Weights of a small image classifier: patch size [8, 8].
Rows from block 9 of a small image classifier, named by matrix and row number. Rows with one number belong to one neuron. Each number is 128 + 32 x the weight over its row's rms, rounded and kept within 0 to 255. All counts start at 0. Numbers have three digits each.
After each neuron's rows are labels from the 100 images, of 14976, where the neuron reaches its highest value: "responds to" is what is common among them. Only what is clearly more common there than usual is listed. The data: capsule endoscopy frames (Kvasir-Capsule). In brackets: how many of the 100, against the usual share in percent.
# fc1: MLP up (model.blocks.9.mlp.fc1.weight, 1024x512), inputs 57-113
# fc2: MLP down (model.blocks.9.mlp.fc2.weight, 512x1024, transposed), outputs 57-113

fc1.247:118200088168134077172072120128139135149183092122121066180160118094128117117107159181122103106114124078142066085203158155072149145135121095124135151113139082112115138177110
fc2.247:081111170103143094174081156131152097128105113098146135128173155159144087148206147117125150099107177136133090137165144105161121095071107112123089171141161143155110121161139
responds to: finding: pylorus (68 vs 3.4)

fc1.221:106141153152101121143138069041135169095076127155091096062079159140098133144079097149092227108177152106138145133171094109147111166115133126141151112123116092164114175127108
fc2.221:103117131112125065133053173105086119128084116091173112157166069118075151115138115146110099098129153107147096181091092120132184107171084186156054103095126115121135102106162
responds to: finding: erythema (31 vs 0.3); finding: erosion (30 vs 1.1)

fc1.119:152090133129158118157133130154071197100138127112107146146143116130165153113151127133068110126126154112131124135159095237064106158157156153090151105071141103147123176136118
fc2.119:183151118136152136132113192141186090090101053183115153137157167099167149082105126100126097121116147142106099102166140095137110102120128123156101094144158177118126189147175
responds to: finding: lymphangiectasia (53 vs 1.3); finding: ulcer (39 vs 1.6)

fc1.739:228084133172115118094100135102130129100097110162078109156101147150099100141135165134110102085154137111177127168162139122102227161155120098157141071123146076124149151183139
fc2.739:109159104155101115171144215153095095168141069119155169093150142093096170124145151086071173097168127111193159167137131104108172158116117114128124127110144143147129083132148
responds to: finding: erythema (38 vs 0.3)

fc1.410:190149095172132102110086061161046187102153104066062156173107137163144115089126091140105106107169116117135130126162186168123100146136148106117109124151106149088176113149141
fc2.410:154123093089121086117127145145129168134061147175119136096154157178141130134172169105171111113122136136119105135112117082133098141115120096131112125150193136147167098097184
responds to: finding: erythema (32 vs 0.3)

fc1.487:126146111194151116112138135130120112138129092108103137104116153157105110115147115132152127183132121138093113119146052114174173142126153143177112114095157140159173153088121
fc2.487:177111067166179126171084082107103058127091123133119125107154145103208175110162069161118151146098159160064174131177149096159145098116180095146087082165145133131115083143114
responds to: finding: blood fresh (36 vs 0.9)

fc1.51:167075074195165066086086137155109204183149133105152138152179132167129115104152084122132135126154096122115104164138137150148149123078190118126113194098173149157138167158066
fc2.51:176147144108215152124093178158208153131163118115143076076134157125137172152065118136130094188118125135093114093152159136105186150052169166109160136109159147184148189130113
responds to: finding: reduced mucosal view (100 vs 6.2)

fc1.595:135114117145159094173157119156115110085148120162136102117168184111182136087117136095145093145149134104127128043141096131132201137091158135076225145147182145089121113143128
fc2.595:097129128077128129137080101159096104135092103158138161160205142156188156122170081163085076138104129174099152205134186153103133110146115115146151139150095169164143101140132
responds to: finding: pylorus (43 vs 3.4)

fc1.182:112119108149099123150072103142175127155177131105110188117114191071104159160121183171145122081152136143096105101177162184143188140098115154077157125113099126135115151124109
fc2.182:139104185154153138156121122093125139085100111070093123181142152136105101151077112109098089100102125115162094155109104153150112112134092088083089175166117127118140154207079
responds to: finding: ulcer (73 vs 1.6)

fc1.12:164125076163088101196124130158107124070141098085097144165126100071148145083106158138100099120131112118118101146160147098155201157168107144150133111119087126153140132156140
fc2.12:143165178125125126146151141183081079145156178140141146087146163148146161163192106093132146143128101139163087146135178102151119111102165125117185101154074138193175078140139
responds to: finding: lymphangiectasia (43 vs 1.3)

fc1.181:142173168115170175176115063094103138126148131107047134104140112124120103148144108168136094145150147109105091157171147143110156174097166146117139068120160047122140137119085
fc2.181:100121159154091154102148197150149090133187077072159132156089142134175104206071080155172145114145142096059162108117086093075102133200087157088151078167182169103124144141172
responds to: finding: foreign body (66 vs 1.6)

fc1.471:133053085126113131200099152170083130064139132128148148139114152091190161125128122089083151085157134081109149141124152135114120107105138101149196147062162185116103183101107
fc2.471:144165117178173131145131148109103128106117081180169164064136163097149143057178156189080099090135070150113088184141093111158135161079184167099105090201117171149071208175077
responds to: finding: ulcer (96 vs 1.6)

fc1.441:109140161163129145072128144146084152103101129120109147118118135049081110093158117140128140101094107127119199124108142166155151122173153111162187085112121158137143160104112
fc2.441:123231114128085153158141164110149161162172093096118099134109162106130116177177166113163153133175141080078131092065122111115125147138164157126187105157125161117165135169131
responds to: finding: erythema (25 vs 0.3)

fc1.494:147138105161106113083146111111138138151122113081104143123121180144095142133140147125113161139080143187083141137097150144142167207127124166156171146140178180101100160123173
fc2.494:062141107173196151068160131145131119144178109066201108099133127116124171138139072100148119100082104121115129117138145134098174157148169160109138115119091141161190104113152
responds to: finding: angiectasia (90 vs 1.8)

fc1.481:127111128170105158146114138102125149161124118115135058106086156121099220134145058124098134147170109163088092082132120075134136206166150091134152097127146146120148140164108
fc2.481:179103168163107128149181135063069112188155140161103124157142125130167091091202145181097140164097155129173143129190162160077180085119142079142113141095099102107157098133098
responds to: finding: erosion (92 vs 1.1)

fc1.507:118148093145103107155077102138103081152172119118082112145146167124095088148142186132084185103106106133107119126179116139123200127134143126167081201121147110116121156065148
fc2.507:140152201118162084134140189169150202158115190062072140161125110205133062146131145089137171141132114113081078098188154099098117157153113132163169120150114087132109163095180
responds to: finding: lymphangiectasia (55 vs 1.3); finding: reduced mucosal view (38 vs 6.2)

fc1.262:156117119166133098161126092079111099134171130152101079096100118170101125124114152092082101113120160141125171131182136168135158150162134212142140206077143118134158102085148
fc2.262:179137090147107135104099093097201103155108122122164117132119097106144171144110127113111039134157111140115095101123144151126160134117151136179099153120141120073091160132086
responds to: finding: lymphangiectasia (68 vs 1.3)

fc1.697:166169061133158106112088123138219182085155131134107130168080193129056104147132148112156136106096117147140055145187104148116112120078150142129136117065169138106093188136127
fc2.697:134134133132119181116129117057124150114144108192115123111135087082093145123074155161110124181186133089124153066080138123150131119104130175127159091121110139131144128126106
responds to: finding: reduced mucosal view (89 vs 6.2)

fc1.30:105123123099163076195083134116153154133153162091071115185160136113059117179114186157184132147159142091119145111134142108080118106128146139123122142123157153128113200130139
fc2.30:163193078207148119087144105087167107155130007140120122167108115149122169161100092135141201160114123086115129067104126085127121114121080163112171101104106134092120147164084
responds to: finding: lymphangiectasia (100 vs 1.3)

fc1.48:103110146146095126112113085156133146136167131100106076164148139151169119162140086105129133113178115089125105168155151109139123163149106171128165093127196153132154146161152
fc2.48:187119143130166179195146176068142133156095111130177137072134098103113127150106095087124128108131095090106166104090145119099123195114145116130106160131172106099110086161112
responds to: finding: foreign body (100 vs 1.6)

fc1.279:102145078114045173124107096191120130115112143062118184064134146116115172076137136166148172122145125058128160157169111196133137162133159123191132144129172202125130168155153
fc2.279:105140120131149182115130151122122166111108196124142115171095108039113068132071136132097094158151065108090136090068152144131109153144164136128087062188122110143066110114071
responds to: finding: foreign body (32 vs 1.6)

fc1.616:142138045138126140134097138123142081077158163084132114123162068139165097115174077140126199172096150138092139195151170136136065116109146178151090124154109138127138084144107
fc2.616:164125091170179169098108175109224111154143099156132061064111151122075201138072108152166143115149072085110138118144134079111128142043110207180164105153143112130138161098124
responds to: finding: blood fresh (96 vs 0.9)

fc1.590:147175125176104095158067074159156100115149132032085133066160113074147125104118128099110136106168097116155094106184131157125160153153171130138140108167109101133135129160118
fc2.590:156134166104188185142083093146140146131081096132116170110112131102137185130146124077116170159143144122126125107104144117037120167115086137123142143192133111158200159108132
responds to: finding: erythema (41 vs 0.3)

fc1.513:122121156134093138148147135175125156160123073128121155148111146132140157185112154115094129141075143120137142146136140120109247181124131119132160151123176114140147181152127
fc2.513:100139179130182169102145143107141149116153175123143129137173138139132178126067101123146156091119112179092093157101177126122157160121172144115120113089124140156109132068150
responds to: finding: angiectasia (93 vs 1.8)

fc1.562:125163076141086113077116128147140144103202106141134112065125140130170118142081208103138160106177193079160093097114106082145116121092149133117130108103156120110136117134174
fc2.562:121123135137074094145085189148083087114138102119166090112133066117189149141155127158118108111134171136183130109093155175097038090122123180119161108102136140101127109155164
responds to: finding: ulcer (43 vs 1.6)

fc1.580:160144082136093142136120169144095152130139126156154128108109177118119115120071121114138173151160146137126131111176090167138098114092142141173121052164138131049155120098128
fc2.580:092103130074179125149106117134117142108127141173176138051126162118070147153129176082193134158149087138123168100121135077095116153077162099089161132151141103093159100093155
responds to: finding: ileocecal valve (35 vs 8.8); finding: reduced mucosal view (30 vs 6.2)

fc1.107:172124130156110135111120129064123105139144157144101151100099153101120137118082143200126150108075099110149207106104155127130100211082165142135187142129165067157152132159148
fc2.107:173167177119138175094148163130105102111135081176142087142081090127080102173155146118172177111118104096116154126136140108118155126170115114124158181080101094079085148100096
responds to: finding: lymphangiectasia (51 vs 1.3); finding: ulcer (33 vs 1.6)

fc1.553:149107080132096095080102109139123083156149144146043133147220133090201175079095116129106165109123204118172131094113109162030118088115144123099088184156103133147124068079116
fc2.553:157148111118131159131099126101132190074112049133113142144132131119155186114131141111124150116128099120111102110117134114070136144135063182172166100148145124145134168150124
responds to: finding: erosion (96 vs 1.1)

fc1.725:115111079157120152106155122144139133162151098119122065047155114077144124122131090088143113137162098124166155163126109097122158172142183146131177152116109082168104098081091
fc2.725:107148142139112102173156119140185171202166117079126122153153142157160088094125160167081124130152142120167177184162148137103123093117111117110121121110142119111168125130079
responds to: finding: ileocecal valve (100 vs 8.8)

fc1.87:181090077163182131100072127115115117110062098111081131161112113146143155144100123148108166102130098089134085099166112125109097107148158115184140152132126104133127160181100
fc2.87:131118096124171125183103105069117152167179041067110111143104161098122128131121198064105117121116109101125146145077129100084113112160106161159079113162158118152100165100153
responds to: finding: erythema (34 vs 0.3); finding: ulcer (28 vs 1.6)

fc1.368:109155148175092093218142097136123155109069096051076183097163081125132161098154144117128127121126196115123112101145104110130180128093157208084176136115106124127083180142122
fc2.368:121121156105110126145108132158101133160150126149123134117093119194129107141119136134129103103180129099147185139165143064145155175103081093180144133069083108112126108138149
responds to: finding: ulcer (28 vs 1.6)

fc1.56:102167127130141166137140064136114137131134072133058125082153113154173186084116144142106082114122108079119085101115137145104118159094150173089123134087151138105111186082139
fc2.56:082197111166165110093143129117133145161204100101151133139118145129163098136119169158161149161118116112074145117110079145121124148156116152128070125069119123101158118119152
responds to: finding: lymphangiectasia (100 vs 1.3)

fc1.130:143166105144155111170098118111070093138121141113115075127084110131119154135132098143046135126101101133159083104138130168137101112120198205135112115140119083069083129117119
fc2.130:119110128203176096086164143104141076168135151162145120168084119155134096212068141139129128160158119103089192108147116102128115114133116158130070124094117112070092126079188
responds to: finding: lymphangiectasia (47 vs 1.3)

fc1.253:125137103119155161175060051123162157109104161143115074167111157092158131141173159110138184142124091126117127129164126095114112119144150096084109182136107166145120168140170
fc2.253:202149097110164193133132156133123155105199130112089123134150117183182078125156103114155085161116151060116092091149108166121143072173129105123159155105161209138103110154100
responds to: finding: pylorus (26 vs 3.4)

fc1.445:107112120144128099149160111142145151070179155103140142182122174106135120121129098112116118121098141116102079139136083142099137109165100109146127100123091161173151177116095
fc2.445:120082072135153141154164100153145105139107131106124100128105152071158073120137172183098111123138138195082067104140127095071178124094130155123122137193115160120099100119092
responds to: finding: ulcer (100 vs 1.6)

fc1.705:183196094124110156184156124113110155169127152117063090113122186143138123113163146117196125171138152100110148119134154136124121126164160172121139153118108159065140162106176
fc2.705:158155116168127080071155171091134125128124144081157082114124103177163161128085114157120121188140159068080124139153077144186153144175140188129144112093115168120097099150149
responds to: finding: angiectasia (92 vs 1.8)

fc1.263:148118098193116065107061128092088155197108187088159120129201113119155089093172151116093174165079237155089137199172156139116110145147145136092119122076146151137152084100128
fc2.263:157144087122174186166076143146140137099148138174103173070133153094134192160083167114131146210114123104116143097074138125111168157023086151119189149139145106153167174131144
responds to: finding: reduced mucosal view (100 vs 6.2)

fc1.672:138101125139076164171189137173089136050121170102100116105098143157099103130124189089149170129154163080110161134171175119154095109098157108130151125130136134174208140202121
fc2.672:120140146162128161186158093113143148111099093149101155127181160176105148153148134130101157163118185112148070143151077181132117150109175036219104164165156121120154160118130
responds to: finding: blood fresh (49 vs 0.9)

fc1.461:178127176163069146185072061106100126087075070114081134086092138157179152083156137139117109084092147044138077093131110139167184207117135135170141110116158086142113115102101
fc2.461:114162134114105125163098131118136120167075121106168129155133099127095139098096120051106107081115138138091134141068142087143159183113121110187118119128135122149168150138089
responds to: finding: erythema (42 vs 0.3)

fc1.40:114074102152119130171068106114117173154166103032089144139140161123196153122109141123146176151118177113095065174110177170119139143135164136156150180054184162059184183115165
fc2.40:132151140159187090112109074137101122149095159192156063157105128073073126137116099152059141133152122094018122132125123098180097150159157147154129136109162132104091131089168
responds to: finding: reduced mucosal view (60 vs 6.2)

fc1.761:147134114129133110094137107175148126140156127094143146087198144101112156099063142117145145106126125160102128155171128107111134141151158136169150189038076107146146142180136
fc2.761:125124195174191092085131121069159110087095154157091183160164093130129144077126134117112178104099170149112142101154162147139127111159117114125105170102093107130155119120206
responds to: finding: lymphangiectasia (90 vs 1.3)

fc1.440:122112133127114084135103142102107179187148142135108129142135141131150121169097047139137163169180147141086122163174129193076114127187153144205128143100185104156117115129126
fc2.440:142137107170170204135056150094114075083148087157131111122093146111110168143089145120153120126153111146117128113115103165094106154106106118170150092129081120088126138136129
responds to: finding: foreign body (100 vs 1.6)

fc1.160:107131136115094165163083122136112127109127081072151110103157119109247158111141166124100185155138110154135159123102133114114176085064156138144125164131124068086169161204116
fc2.160:175137123105122154123094135123048119129097071132098132124144157160115143108138104103096113052163123096133050177141160134098147111125117185110181155119077151194137133126155
responds to: finding: ileocecal valve (68 vs 8.8)

fc1.458:144113154145112105093114036099132160160170122106121113147145106136137184119144160171155118143069096147080129206169160168115201165099162124109169156125160114107115135141177
fc2.458:131129102147192216193133112092108172129182034143096131141109155108138177100150123115085120127179135143164117162137137142080083111142108157147123097181137119138167157140148
responds to: finding: foreign body (75 vs 1.6)

fc1.296:130151129140150119154075112158199177090173105092138143125127108088166125093111106062146170133145175131123115128191085114149130138106171139085104085112104100104124192127102
fc2.296:122140109124121192103093098122100145114150072078127156070152071131145122109101152169122063138183191152085125207193129161198125150119089131131110067150098163124096110197125
responds to: finding: angiectasia (47 vs 1.8)

fc1.188:222157114147060117111151142139097147173162061127145124090136155129159130094137119104113137085126153150103143139179097193172183188057141160112120102156237108113100121162150
fc2.188:139121146212170141082141226100115068172108182082170135061163127150134119108082131191175140096121109168147062088158170117136117105093102077158153137103124117102110077148161
responds to: finding: reduced mucosal view (100 vs 6.2)

fc1.656:158132129196092106141124147128148139114100058091085144152114152102113112118103187115082128125131125112031140145166183092132183140108144149165144131111133161161157190126150
fc2.656:076124110133097194136107079088177169122151152176135208086123174142117194104137125172131088123194113098098100105163084075192175126158130179149115129162135150151043172121100
responds to: finding: blood fresh (63 vs 0.9); finding: ulcer (30 vs 1.6)

fc1.123:087165144141145121177087112207204144096145157112105118116147169106146160094136107111066099168102098069120138155121107179092164111117135192081103140173094092123093128104153
fc2.123:106119081103130110117086123157130184078129069134121091175149151118125146209090142096111126168120105132093173059156077130150098154117136151139109145162121144109084174156145
responds to: finding: lymphangiectasia (45 vs 1.3)

fc1.64:083085114127085151066151106175111137148121093092062126111099131128202174140158119130159108138164145130150154107135103153141135162157145098130197106086113155180133124146152
fc2.64:154127128106124187151104116142142105111111151097136104170188075154150122120142136121105128131127122159055119169099157132119133174143093148040155112190146175159091062134181
responds to: finding: foreign body (73 vs 1.6)

fc1.593:100101132147067105109111127119093125093052066097121059123139073144120115165130131146094132155187120110173148129182200179116145149102112156102156118108158133156150159120144
fc2.593:142133149116120129225082117098117139148153141123116119106130179143184103188139162135071153120199155132143153147129143060156126077133102120137113152139098149146150124135108
responds to: finding: pylorus (89 vs 3.4)

fc1.179:088162164160119098120102122081128127138130154048089128177127141055151137117123153138099193176101165184093117086123123157139089114111155134122182166128076098132169141125164
fc2.179:113181174134152083083130160153062134159123130149139112167157028158172095107163113109149105175094163136176105154089129103139095097125096105074132124136079129098108035144176
responds to: finding: lymphangiectasia (94 vs 1.3)

fc1.524:120128124163101162134054154142126090140119075128102156172167195123109159122111133129127160097114113113093054130162118163053153112161177140161099162116126103124137093095110
fc2.524:135124174164092135077087100084131148148123048103151141104163183101091118081164084149142101099106142167121097091163123141061103139105107160115150063128127142097180158102108
responds to: finding: erosion (82 vs 1.1)

fc1.254:199143098161121156142102124140120158077132080088150113118194116112133190146097149108118178160128140122105116102137137165115141132179242113166128145078123118120143125128051
fc2.254:111144193150129152152137153182189112109097068133123158114142138163157153136087136147115148142135106144210125082181152154075134100130127149147130088141108145132113159164092
responds to: finding: ileocecal valve (33 vs 8.8); finding: ulcer (28 vs 1.6)

fc1.424:144141051161116178159144135193159162129156052069117165116148190085207108127130192088090135141079163021091143077176125122106147120097136182158103108141163123083171153088135
fc2.424:104111100154100104141096122076135076082099110085117158156188109083166152122153121139139126145108161153146150125159121084133136122085169104100102134160191138092165096153137
responds to: finding: pylorus (47 vs 3.4)

fc1.15:132191127228079135128111092162098177149148092117139169176216130138160225073139157134076102111102163113111144147155048141104103108132176191149144147080137120141059126141182
fc2.15:166152107126134163161117042097101135125111127117131121154156094124144139118081109117127148135144137152094212150163169172109163120159151115145141129117114164134092136139083
responds to: finding: lymphangiectasia (86 vs 1.3)

fc1.497:171112146121095162153108073116180101077123119113117101154148181174127118100148178175095188128124162082153055171156188202121133134174150142147170145125147126093141120096153
fc2.497:136101154083129118118124187131128082091135117136079155143185170161182132105151092172158073131131163155154104114178126140095160066137115145166093138191151104122147173157164
responds to: finding: foreign body (62 vs 1.6)

fc1.330:138196123166102116169085128110169124121158096041097128082088104083133164103111170099122114056154142112104166124188173127102104097134179161156154151112110148160124110176105
fc2.330:089154118165106144109087060056160064094099105152140142145169112141185136110114086083051140145122127122071127138120074034122172112128138119117092123132201126150146124125111
responds to: finding: reduced mucosal view (26 vs 6.2)

fc1.13:128093081117133113119103123173074138094131176117066182121169087130174146139179147096090150129068110072107116113128122133134106146112114121113096146087165162139148078131126
fc2.13:179157127124218167109122145109169142117137084149104113030148159095070186137081135165182143188154176159143125084129110104136174178061135206143207075118134142090182158151091
responds to: finding: angiectasia (75 vs 1.8); finding: blood fresh (25 vs 0.9)

fc1.251:094146075146094123119123107136100183126096130075117131078118141112167144076096097131126105119142146088145131116149154142094067169119174106095142150107123172141131124147177
fc2.251:169164126182146144106130102210183155098136089103108092126091085158127133132102106136099125116137095103073165059134146149119150166153115152164172188116118116111078140136199
responds to: finding: lymphangiectasia (78 vs 1.3)

fc1.329:150156074120064085128135092067122162144120133132149082167133094104133088181080129152104204117070084189106083210126148182119126122153152147176092056079105158101117111084166
fc2.329:123144163143124120145077101094079076096140123169116167099134130125170123157091104136133133133100152151098123122094094142110092138123169133138143163132106156072121093167170
responds to: finding: reduced mucosal view (30 vs 6.2)

fc1.594:140134155126117149107152148112120162123199123080099107075114090076158099181127143132124156167097195113118143160188104112080156130123151205116133133141148079089173118154073
fc2.594:160142119180108127066164136089106100131093145094167104128144147082094183149133170077129155088150150102102140130105156117131185142112075128106177143121086105143170142083135
responds to: finding: ulcer (28 vs 1.6)

fc1.681:219128115125109143153148131186153178130120031122125150116120171090138181099086147067176085148135123077156134102190135141102153066086164143050182070134135143049129120163152
fc2.681:118089147096107169112151134118124195122166145135135173124127107144083117165136103128151152148104103158178085138078071205149160180126102071114128116137138117107119091076151
responds to: finding: reduced mucosal view (95 vs 6.2)

fc1.686:138138146160133064160164113141187108132137168073104072052166141056137148141128123083108113151159176129092124160120117095112161210130158146162116130117162070175060148102110
fc2.686:088106121143095126115186106179069098169125108112147136131103150181117077151166107144118156112159075096154090129157139141084042106128123087140083173155120140157084106131118
responds to: finding: lymphangiectasia (77 vs 1.3)

fc1.17:190145090158118144093072126111187139086108095151120106203101129144148231148140095111075103085129074154128103079108084133108195123182134136175123108117118080069176081141100
fc2.17:101163105097118107180160153122131147156142088169112183106109132065072135154183172092109140131146101118174178157083113160093159191091118172104138124169115090109140140100096
responds to: finding: erythema (33 vs 0.3); finding: lymphangiectasia (33 vs 1.3)

fc1.89:115120086201082109185137147156096142107141089156158168133127137093069133115163109101089187114189140125133103104117099081132091166138195143161104123122102128163152174067130
fc2.89:091123127061145162142145115088164183127115165076129136126137157081169187158131104148211130142095129115115113134064083101144115146115125115091123143203180130175125166179097
responds to: finding: reduced mucosal view (29 vs 6.2)

fc1.598:119122072132027100154140083171061194133148105147120137100114139169159093110128141092153097129145146125124139080157127127126122097062164150100159134101190125089148156126148
fc2.598:110126195134195164158096145134154147125142067137080111111139078068120214105122114201107146154070158144058132138170075115120156162051117167162136155172125102084189094153096
responds to: finding: reduced mucosal view (100 vs 6.2)

fc1.466:251148126162118116164067128132110113109081119141080114149142161107109139118099117163169130087125125095121079103153154143061167072182156107070067160138133090133184122192196
fc2.466:119121194209127076167141136087118097147168148137118092179130163151133112128163201152122121167144132135079122154156078148170151107099164106104137137124116122134172103141165
responds to: finding: erythema (34 vs 0.3)

fc1.321:158161130156060118135181129160124167116169123155068173133156157076145156154097201116145138107105135108054137144160148145163145165100170182126168166071157160071094155167143
fc2.321:160109194121116131140153141142092116140122128171085147146097172161163156105100155126130128174153100125158164123211053197065178106131153125138122159096117109122008140155128
responds to: finding: pylorus (41 vs 3.4)

fc1.657:121143115142106124124085102119152152168182119114177074134132091112122131105094175128150150083122210110152148141134135079077142158124098077121121116079105120123132169170090
fc2.657:222143153157174136134106170062100098129124089058170131137152080164122098154174101107172158073099094064110118113181095172085154103100146074114102164150117133156120145185109
responds to: finding: pylorus (49 vs 3.4)

fc1.133:113115062163109122029051053168225192179137104070123137137178166113131163070153076153091135102120111127107074148136177171124153111118129177124166110138142117111126180125099
fc2.133:132151121105140130139069121132152127116113086120076098127150167094169181125081068110131108124089089180102137133095094106144130125072149124187140099109102115114153148093088
responds to: finding: foreign body (55 vs 1.6)